Rows from block 3 of a small class-conditioned image diffusion model, named by matrix and row number. Rows with one number belong to one neuron. Each number is 128 + 24 x the weight over its row's rms, rounded and kept within 0 to 255. All counts start at 0. Numbers have three digits each.
After each neuron's rows are labels from the 100 images, of 14976 (inputs lightly noised), where the neuron reaches its highest value: "strongest on" is what is common among them; "patch colour" is the nearest of a few named colours to the mean colour under the peak. Only what is clearly more common there than usual is listed. The data: telescope images of galaxies (Galaxy Zoo DECaLS). In brackets: how many of the 100.
# fc1: MLP up (model.blocks.3.mlp.fc1.weight, 768x192), inputs 96-191
# fc2: MLP down (model.blocks.3.mlp.fc2.weight, 192x768, transposed), outputs 96-191

fc1.326:093066132101103138146115112137135074114112126115158081106119148138178168102119101116113116078120114131156135100112167158110125137127097128108167116102100143132154148110163158089144171148147162159137078106115160137115136134136118141115139187167141115147153102144119087125145114147169126175
fc2.326:121099139123128131132095076114093142140158150062133085133127115099116149161151133126151131148141120090140131127134117139109110120132190087141145108190131143153110137122161141095158125113143103173136081141073146135140160129101111155115132091120143128166161088158196058130122153122104109129
strongest on: edge-on disk: yes (36)
patch colour: grey (53); brown (46)

fc1.181:122126206094137153130129127167114126135161135110121158174118139120100126124133136133133052134160126128159189163157134135152085152123149141075143123104133132135165117108107118147138140147122121151143172106153143086119169137121134106158128134134112116133136136124135132110054162089154164142
fc2.181:135156134146126138063114127030101110154118140129122126114126143148116099145143108134104159125128138148140124113136142119117122142128085141125135111114125150151127101187133107126124102167145136150048119115144099151117136111199158124126128101140169131172104118118128112145130135149034124129
strongest on: roundness: cigar-shaped (45); edge-on disk: yes (39)
patch colour: brown (37)

fc1.715:136142209128126118116154168158111139093146160125132139134144118125110118133092139113149038129144127142157157160109135114148083150127105170130138122134107137103096106145138138137100110111121098124132181102106099114152141142149110117149146112136139130117145125122156083147060144116145117132
fc2.715:150127132129129096178125123130122134147113139125115123112110116099117099171110124146089164124123089173146138103139129142116124141102107121120142116174078143127116094153150099116154122162099142131089075126152087118129132087169131120122147124142117153160113120118124146156164118134147125123
strongest on: roundness: cigar-shaped (30)
patch colour: brown (96)

fc1.204:110088144090151130205127149157113151170114106128132136092133108134154123126142130137125111129125164155120118082106139119078139113101183135135221130136114141097142148115088095115130120110130090118132108151116102128140101135084144155129144135223120115148112123102139100121112105136157121158
fc2.204:126130116123133159000111138051133126156131134115139105124109119147132106119126132135133143144137146121128105114159135120120139134125011132126128102140125112123097137142089116146079123118133134126096178139122124159107123137170152127121140139139176124142132121134147042134142137136044112176
strongest on: roundness: cigar-shaped (30)
patch colour: grey (55); brown (38)

fc1.182:133115151115180175145140173127118113116115122127096128120133126103138100145118145179142117088118131113149114130121110145098139124123060109099139088142119124112117124088136140101175149101165121098152114178089098114112114138119133140118100088139123137121141101112147154094097133097131173146
fc2.182:144079151110108126162155148111127157170124159121098111128149171153132157160123147155139114170103110148098135102130074134129114115137109106131143156105120141121162118190096058108141147145115108127142135119173119123140145109078127114143100137117058102144113156082126142093115151107101127179
strongest on: edge-on disk: no (52); bar: no (32)
patch colour: brown (48)

fc1.44:131113165144131136171134071121139145129148128113138158127104103127088185117143122086106080158083130115141157123146097064141098167134178126127127124093116113118094130083118130100133131132123119100102120103121095122120153137144083131144128170127155137134121119132141153128076148124125147103
fc2.44:130150161080115124155164121170108137124099118116153157116139133141120197131142154125157093111142133131100081163141124092143125101124138098122093124150142123130088129182136091172117115112130114099122133118147126121135143151132082104128141182122165122125171123126129195143112103126151134157
strongest on: shape: featured or disk (83); edge-on disk: no (74); spiral arms: yes (57)
patch colour: brown (68); grey (27)

fc1.743:126121136130100122134138149131120073097087160116117129127164106150128137125174139120146114126119157103138141097127146115109141130129135122099198129114144125118108136145107130103126093108156159118135170108125139121143102131098101127116137135194123126120105132132163124115125133139118118149
fc2.743:141154113137115115178128151145143136117133131138111144120127141126126149100040121144113140129136132133147163099119149123146119142126110129122117125129107113141140132156151120129130137129129115101138168109138120103131117124142145109121141125134139137134119136132116139115131130122147138132
strongest on: roundness: cigar-shaped (31)
patch colour: brown (97)

fc1.376:149113155146106121113142106092132132074103128102116147109101121138149152117107149074180118129114074099151115131115151174119149121198113125111212094137124134135119130124112134125129153136141119110100125160133161122130105141131154148087155125198141122147154132125147158134111133119119119104
fc2.376:112136108104150117119141119161126137068083115152103161124173127115125173111149153048180136137114188133107115119128152166126147126195152129118125176114124149122148142129130116141134142146093119109175148147151154119129128140138160107154149131102140120153148145134095136147151112111139126124
strongest on: spiral arms: yes (42)
patch colour: brown (33)

fc1.763:157107139113103118170163125117170143139131065128190086143120116126077086139103121097142081156151104108107105125129110088114158119109120118171115162098104130120091122121140156157111103094093101115077157108132129143157172168140104143146100143120134143127161155133121083150106131150138086201
fc2.763:133115137093128130192122096133137120103165151129095138094103144143115154128145144116138102109080124133114119121157114117147122155128141110092145151094116118163113146130162123165097113144136157088119046164111078093127120110138118130144150166119121123154096121055115127134130136105157129067
strongest on: roundness: round (52)
patch colour: grey (93)

fc1.88:132118117116147162191133123075145137140149152139169141098116102093145145187146105158089155113100163121123149154155133096165092133102097127140146109105105116110131131146156141111138123100114130141169127149101122118155120133123099130136108100144222102131133106131115097120114133129134127121
fc2.88:143139121130103072091126122125118151132141137101167147088147129155121155157084108169114128117118113148107166113125108088104122139126135119136120176145155096117116115135164131152159138111107098122110077134109122096147122145111107115108094136112177163119165106161133109128143112102127164155
strongest on: bar: no (31)
patch colour: brown (61)

fc1.312:121117112152138142166116141154123133111167120147175121082097165104112133146107089084132130113098113153132143141143139081145117125139183137085135137113152082099119125152162169118110107106155153087160138155088154124150101174112136112121173129137185073138137149113136127137114096119126128108
fc2.312:116112135129076092113135148113148122126138088123142110124139100158114120134105091118147137107132141106126152112099128123093146158164093173143144146119123076144138118120174170141121128115093146109117088158061145100129086162145167165140159131112148170142155142143107122114131163091127147124
strongest on: shape: featured or disk (66); edge-on disk: no (56); spiral arms: yes (42)
patch colour: brown (31)

fc1.462:102123100148141108151093099105103138112147085113124120121109142125135140129145162150142140126115147139160102097137150119107140108135113094141207143139129143129117114171147089132121132137116085151129107123099078161133102131144130166121148112205123111164151129116143140117135150155108109138
fc2.462:138136132099141193073106110157141136151154133164127137127141116150143143137087128137134140125080118104141077096115150163137120121107223125150134089109142116149127121201129133167147116118149124127139144168096113181109099145149134113136134131117087129118139110145131080111125144175134075142
strongest on: roundness: cigar-shaped (30); edge-on disk: yes (28)
patch colour: grey (69)

fc1.318:107112116106135118160166109160146132110077104102115100151149126123152138129154146118116121153133103157119114143081142116089145100100193091137194139095091125159134125150113102161104136094117122093115107126104129120106119091118118146107083139186121132118136114132144113116156097116165130121
fc2.318:105114146125114138085168120058119111154130122159097116113133148128119136071107119115127115157128167110142114142130129112131160094165037125141141105120128106096082152178104161140137095112163131137160122138117141117105121130134135124106094130146107159115141123096132086153078141124074120121
strongest on: roundness: cigar-shaped (32); edge-on disk: yes (28)
patch colour: brown (67); grey (33)

fc1.339:113076108124119128148136136160095120143122117145128122167144157154134162123165157132084143078110147172131101087136119123129118119120114140107126129100169116154174127149112096113150165155150155148142131114143134103157121088113155130124169124137102100144145153127142146113137161108156137186
fc2.339:139183089129140138127140127114168166124103116116130111159116095115104160105125157133093153073111138110126125070147118134129131139118141131089126133136105132101102097108111105157139198158107166156117119110116146099107105108131147123147161117153112135142133146138116176108165102105127128199
strongest on: roundness: cigar-shaped (29)
patch colour: brown (85)

fc1.680:108137109119112126208122116123091137121104128098090173107139120177153131102128131160136133143126130134153114117144159092109131155139113089125158081128141123159131133078091104106150096145133117130087126142120148098143131116154155091087123109169077128130139081155087103136143123050136155179
fc2.680:149137093119150102144134109105145109127128111097131124157104136097139137120078119138116113113116145082152114109104123167107133095142174118085115136117126129147092136128085140137132102137116132131117159131154093122068142160104137067158120130122086137091116111122123092130103160118100154141
strongest on: edge-on disk: no (50); bar: no (32)
patch colour: brown (43)

fc1.130:111096121160104121110096101102090114082101137080098139102092115129123150103147118123175152101106080102142116108071115143081129109162073117114142089132133116121072095090124122084144106112125089100112115154123130110122100116129145106098140123139139125109111109109121136120149125091093140118
fc2.130:129150166109165106138128121130143153097097109159114157130156123143137168095081147092190093120105161129109100102123125172142156159171125127141111170095114117111153131111102150160136137123066109097154084141151153100146115151139152137172150126105104138142125111124088127138095132083131156127
strongest on: edge-on disk: no (51); spiral arms: yes (48)
patch colour: brown (62)

fc1.422:104090143123128139116100125141132125114122122109082148094108157092111093182144120116111089103135176098135100079146133129125125123107100132117172131163122133124111099100108106126136137103121122126189120156129124137141115111119149114088120112188151142125099121119147140118082132132173148120
fc2.422:150156135121130115161116123132116098127119129164074146103146079171154104203120099117127135103140088147111100080087137128139118123111163137109175120092120138129148118101115121118127127097135127113068128166150101151098130109142166128168119144139157100129093134132101146141151128132109159127
strongest on: bulge size: small (25)
patch colour: brown (55)

fc1.155:132137125113111114181131131117121128120126134137141113140128131120163101134132093107108126183107116129088110128156139140120129123122199125130248155150150138118101126105097112141104116087106118137114124143108127132140123138145117107144078103243162142085103130126134150143130142130110126125
fc2.155:145103130122129125000152158124137110145131119128126105155135158130130122109114125086112124143088143144112133133162095118104110147130018111111113111131104132111155147107108127103136123142116121148153180115118114118148138135101143126153153130127196127118126147112138105119119147113143157123
strongest on: shape: featured or disk (74); edge-on disk: no (65); spiral arms: yes (50)
patch colour: grey (57); brown (42)

fc1.486:114105138165129114118193115131145114128119147131142135139120135158117139092130160141098123120126130097116099120116111143151122077126106112082169144116082151112104102106086152129114110120103113135131134094157120132133086168100086107085098177165150158147114122136115153142166081120116115119
fc2.486:136132113097105166145188116117141125116121104121171128165146115104140133090116162126103142129133119116151104130133131157135128165114126089100125097116135122132151104109067125127105087128159112113152190071121103140115113152128099110155121073078141108155127132121148113131103136122125105129
strongest on: shape: featured or disk (79); edge-on disk: no (74); bulge size: small (46)
patch colour: brown (44)

fc1.703:120129064122144148104163129129134161150168115122137178150131131123125141134220145138115188117127135147160106131175148142119126132142128163117140126124134125119167134146132107142124146135122139139151147137144131088158162145147145135153164149131144131141115141144145129118212152090130149133
fc2.703:124147100155114140199158118118135121134123104135105131121113135102134108135117143139120156119134147166125123118102091118120120141155084139122150109110092136149135159000085129111106095141162127088053112119144158146129166122155136159125129108126200128148105128126132134152137139144125122133
strongest on: edge-on disk: yes (46); roundness: cigar-shaped (37)
patch colour: brown (53)

fc1.664:138169195129113122126135124099117142108127131128145095116123136112140099139129113110120036117137114145123186139111120119160138142151175122126183143129110125118126155145115134117114126126105123136140113148138160129116142144150139100126130122174153148119124123136103149114057125127082141105
fc2.664:118136106141150131192141124163123126116111128137121127103128135142115088132131112140126165131120121120134165125143104125117119129129059117129115104133149151146136137169132124142118126141161138146103091158125154138122146117139140152130125129142161131137108121141138131142154121151187138124
strongest on: edge-on disk: yes (32); roundness: cigar-shaped (26)
patch colour: brown (77)

fc1.719:151109129102123132138160083119125117128112127123124156112153086117161150101134150105125107122119140119114143147100147119142110145144137121150222143151082178103134140137136137107130115139108146122115123138145158141128136165171109146106126088210193150157126128124137160153128120150165127092
fc2.719:115132116143156108105157101125109126117086098117105145124113152154125155101127134112137157128128100157135154158153133121132113109137098109175120116105177126138123146147130115133135113116186130128119175127140145136112149157090111123146126165116207106133132133126130117135160119163049128126
strongest on: shape: featured or disk (67); edge-on disk: no (61); spiral arms: yes (49)
patch colour: brown (49); grey (32)

fc1.395:164149134114132121090076127131107122147101132120143100099064095067122155115143128123153132121111087117126104159082124136139156131146125118126182124171095111091134131085150133115122144099119121140169132156092143151102144155170113124130089091176198122157137109135125157128139112144095120115
fc2.395:096103123126127155189088127130135145124129110137142105103169172208137134123117126117121139127121176145135102151152130130126118112136131139134134127078155106168133130081155140133126146096173127158093202152094123161161150183105109149111111174129194111130155128120132107128120152149150126135
strongest on: spiral arms: yes (39)
patch colour: brown (62)

fc1.586:089090093124112148160135140113162132135138151170095101108157102159120127138122098128151155151132151098090133121122109086134076119139104141122142124112142128129082081149123114143143102116160129098109122102151117107169117113098154117158100124143095109101145088139134169104154138118102148139
fc2.586:134149165135147118153137170105091153150127148121110112110123153104133110151133086107162101150141109132157131134138088103124103119127094099120124137150119156132178116109138138119139106110088140112132114118146092098088130132125159139095124129151115130119158118116130216085106167096143161172
strongest on: spiral arms: yes (39)
patch colour: brown (57); grey (28)

fc1.108:139169140127094100158112145157143144126157169084155112201143153153141118086118137120083099123097095143105129190121093119094140152181091119128172142123175133132128100126107105153099142177137150140131137128165145117174107133136123169103168126167104133146099140124128138128108134128160125162
fc2.108:102074123129154167128111126123119127118152145174143099219091116094119106081149135114088140106083154115139123163139072134173132120215159106125125129133097138110122119109110120126121146179125135134129129119148142105090120133111124091131166115150123103177103132122108134137138107134137116140
strongest on: edge-on disk: no (50); spiral arms: yes (39)
patch colour: brown (54)

fc1.568:122136136089132127181128107085138118106154161095101143121141145102122105099159098132095115122123115090113098143111145158146112143186090153128193126153099133159099115091088115127153139180139154109111145133120147134156106102131123126140091140206115140153120105171144149128123155150117128068
fc2.568:122114120175128129086131115178121109117120117154107143117125132162139128105089094153117145124141120176128117139168113137094112091193194136148154149091137162085124117072097125123159143148144158127140160142151137137123110112114128111132089149167101100140110118081106101114138106158158142105
strongest on: shape: featured or disk (60); edge-on disk: no (52); spiral arms: yes (39)
patch colour: brown (66)

fc1.250:111109143100137147144132113102116086151124113098125079095148158141152104116118106150166124134146104123115106120092120182147129144149115165152161099158112139124126116066127124101149132149123131132102108173134135131083136128133156142146078147163127140130098068173141158143126096132106128092
fc2.250:113145105137086110107139120165126145140155126136128126121092141105166165139153098147117143075119136067136150164117149101113115111146109103141145149151133135143126140114114097139156140119161127118192137164087100099127119142122120130117125103176092110114102087120129173140143150113158145099
strongest on: roundness: cigar-shaped (28); edge-on disk: yes (27)
patch colour: grey (50); brown (39)

fc1.331:108095121106089125112137116109121134090146142149112125097158122127114103139106145122164140102185150132098107130115147118106148121103107113125151122176103127081120116097083129097113106148112154123122188166122161127109122140141130167116167135156169178132145107149136065157122146145178123111
fc2.331:132164130089126141150123136138166161159138130143144135122142100151109149107151139114174137124109126136168110087083129117128178110107090147123116123106127132128099148169129135100142134110164143117107118100123144166128096116134102152163070160135106088137160117148151050136146119139128100113
strongest on: roundness: round (52)
patch colour: grey (51); brown (48)

fc1.530:079146155104125121141151119125089141107123150109113144104129164134103150144152143124063131139148099151121087186108130131132104143114147138063148115080103163115117093132077119131125143149109127153143149122122147137138149144132148139133144180154138191099141118128165085140146174136146118151
fc2.530:135144140118075183178156130128112156144131155125137161166163143167148129142101114106069093115108135130163085110098129154135163134133093163116156105127115120152135135080123140108111141167143139106133172139124085168113149141169135135157152167143131070139136168115118086106109161152130108119
strongest on: roundness: round (41)
patch colour: brown (48); grey (33)

fc1.457:116128113134129153092155100100110120108108179102147187118123165167158158151083126126106164110110143109139121141139130103092152105102093123137152107128150093150142088188161106114120115132141156110147131108147106097091112135092092135102158122152098095165144103141097121132130141118128130119
fc2.457:125128146132136076142178102147155154126113194152174164129122064096088143140163141121112094109112132123110131122120131120146150128120150111117113150138117073088085116169170104147142150133084164121120097107145112087145105143153117123141169138139115149202142089116140115122120115096121131121
strongest on: edge-on disk: no (50)
patch colour: brown (57)

fc1.651:122096124102106138182124130130112160122155131128133145076137166090147154142159118122134133158092141126121156087097156116114137107074133136125163128135098130150137080164164118101114126088132127104157120145084120130087139139135104133183111091165167129098157105118131156095117122129151132127
fc2.651:158152130130137095136100125116143133172146129112124109111134098168101154128080154123138131140104111118144149091131143126136139143081136122157152112101153103091103128180169145144123154064103129117086105181068148122155127119102131135117102134108182143131172105140137168116141139108112138130
strongest on: shape: featured or disk (60)
patch colour: brown (56)

fc1.672:118154150111144135157094140139135089115139144087140134125108116093121115100154105145105081154113118100139127170101121137158113133177069104105154111141145104141123090082135140130142138163129165131153143155144154117098110129127166147118095085159127123161121099153147118081092124123164151119
fc2.672:163124105162096079112129140121114137134120148142136152076157138195130130094104082169116161141113149154117161161159117130094123135173121132111131177128128109090145105130142143118142148145118162129103099155127141109139111127133178112124100148153117134137128088090111118074172135121118154126
strongest on: spiral arms: yes (40)
patch colour: brown (53)

fc1.625:137133145101107122161131090107150122079162135117137139100096119123131112137155137110154098144141108117143132083160071115141102152140081166121157125105143137142161115085143089160138153128115136156126136157144114142110159133140112161065110138154144119119143119134127153155132182136134107115
fc2.625:115117115135144095130168134183131136123156153118115100110180146106172140137140132140102156117097117190116121118076102115080121128154218188150139145131118135142103098085115106137154150127137128137150145133128150135157145100090146159159118128136149116109133104139135133135151132149148124150
strongest on: shape: featured or disk (61); edge-on disk: no (52); spiral arms: yes (43)
patch colour: grey (78)

fc1.758:110121111135144101080082109160107112127180087107129136126123100139120124054140140161151148089113085161103098107088124119104128098111061113088164128160135116155108117118113148082094137130118135112176122147076127123141097124178084112130146141162115135114097127108126139128179107102118136105
fc2.758:137144176104106153139081108091157137113178077143112148123137139125144124079105147165153082075135151095150108101144118148147116157127167163082143154095111123079142116116105161147113135143116138131114071130070139120114111139098097123126181110138131121131097142147147126144070151084127154104
strongest on: shape: featured or disk (60); edge-on disk: no (53); spiral arms: yes (44)
patch colour: brown (57)

fc1.135:133126151088153120143164130063134141093100057140161106162175154125116124149123162139166134095148134157130144067141136169159102109124149151124206136130108134126146154103125118129114122149141120106124125095123149128072121135133134123143132127191155125144141133137147127129121127135076102140
fc2.135:129143141154113109163148132240131125097141091116156122124085122119140133163133156128155079098132099121129141107091135133088094151118068159128115106127148147133125120100138115120127112136140122109151125098110135127162118118136125157119131140103133140140157121139112134110125116143235094127
strongest on: roundness: cigar-shaped (46); edge-on disk: yes (30)
patch colour: grey (79)

fc1.354:125112140141137100066127121085116109150145098096125147168101163112088135142108102111131131104156115146119100138134108108123100138119142150109105177119157124139122160147126107104078099157111130128118202119133119150129181128170121107149109153110121098108119162141107066115139138154062098119
fc2.354:127129131161114106000169106099119132125134118141119122111129126156119131135103103142142127138122156130120132123131151128146130115144212124147113150135125117153109110103117134135122115120105121133120067137147147109136098145133147113141130142116169130134141122125109112127110131111052142123
strongest on: roundness: round (52)
patch colour: grey (54); brown (41)

fc1.661:089084129135164137164125103164112127126125152110126127153156142152137123111115157114148107163089142147111135112112123106109147095092164133151169148128111136147125073145094146121108106139156142124151122133099126141145109104106102142101128122173126134140099128126142151113095130130154126144
fc2.661:101126109093132143085135119072156116141108108134121092165088110148124129093116150128125158105127122064163129106095159141135152167106098111108138089109118104116102109155139148151091141095135159124100171154105154136120087138100130141135162128155125140140110136128109123126154121125095130131
strongest on: shape: featured or disk (80); edge-on disk: no (71); spiral arms: yes (58)
patch colour: brown (48); grey (44)

fc1.140:135091076137121158172126098132116128130124121104120088109090105135122138154143144120111200135130110116128121137121148094112142104129138151125109086125104105107116109131127125133111130075144111120142130127088137111127098131115124150070093125119176115112134134103126137120088124076192134147
fc2.140:144127090132143108128107111069120140112165109082126120140135098145155148156111121110118155119107121092109093141108078137118128113139113155150102113095115153116141098115154140153099115126123107120132144095088125122128124148083103140131136100175101133154137145133115205155146131078173155142
strongest on: spiral arms: yes (39)
patch colour: brown (68)

fc1.555:146123154118108126108141138133128097096157145087117141120095121097132153081127118144111123111100097116148143162065151153146118138117107166150170118138112178138103086132162141119141147140093106134150123138113124141118182180117156135125142114166164120102117140125138136146121111141105122106
fc2.555:127116086159139189128146147116125136165120128138114114101113153163119106101160111149089146105123156093136145162158116155116109121128128112134140123117110155117140116133112104110107132141172162157081154127110135133143128145154113148118149163167163138127124162121134091132143119169149125107
strongest on: shape: featured or disk (61)
patch colour: brown (76)

fc1.223:140115117116112146095119133128102120093123104132105156119143134147103121162126122125116149111113181120085178170111121130139097105064156127148192137123126157105083101158149131158126125114116119120074133119136158130125168133192124104118125127191145146107117185134140149139104124116111153108
fc2.223:114124137137154085147117149110156151120135089135089151117112142119153120150116113129126119113119059133150178149153136159132095155055116151145159127129118191131158108147152124078141128129126103128156126122142148130130164142076129162141124122097149119119110172132113153152152115113113154107
strongest on: bulge size: small (26)
patch colour: brown (49)

fc1.694:143115136137122127183179158110148137082177141156115120069095152162141106156103134136133154111128125125169131110136176112134117105111135124154141115119143114120084103137109170142147093080132107087083153114101133117126126114078116134162137123141062097110163148070128114135119151109106128153
fc2.694:142133123122117130114173159139134141094154152127113102081153102106097111152155131113129108100144143136069120096111133112164144145141121129121131149129130117136153113106124153120130124079127111055147093135111123109106138118197154130100125135138099153138165142171116113145111124097153141155
strongest on: edge-on disk: no (52); spiral arms: yes (44); spiral winding: tight (26)
patch colour: brown (55)

fc1.45:151099141140134156155135136139100157134175138131105130142113106117095141099115110124168116143128127124120173143141105085112097142103133136141099104123139118137124135152117114135128134113147128140163084151104133086184164113138113119176149135096166117112128174163148127167116145070153171116
fc2.45:151140073128116127167121114118136128129131143113106104103162139157129140122110123139125191136113144168129152104123110154115112138115104129102145162129146153107153096066119124136184160132118153096187118115176146120153095106174143136166142139126081119126131137123148073120203136122134118146
strongest on: spiral arms: yes (39)
patch colour: brown (58)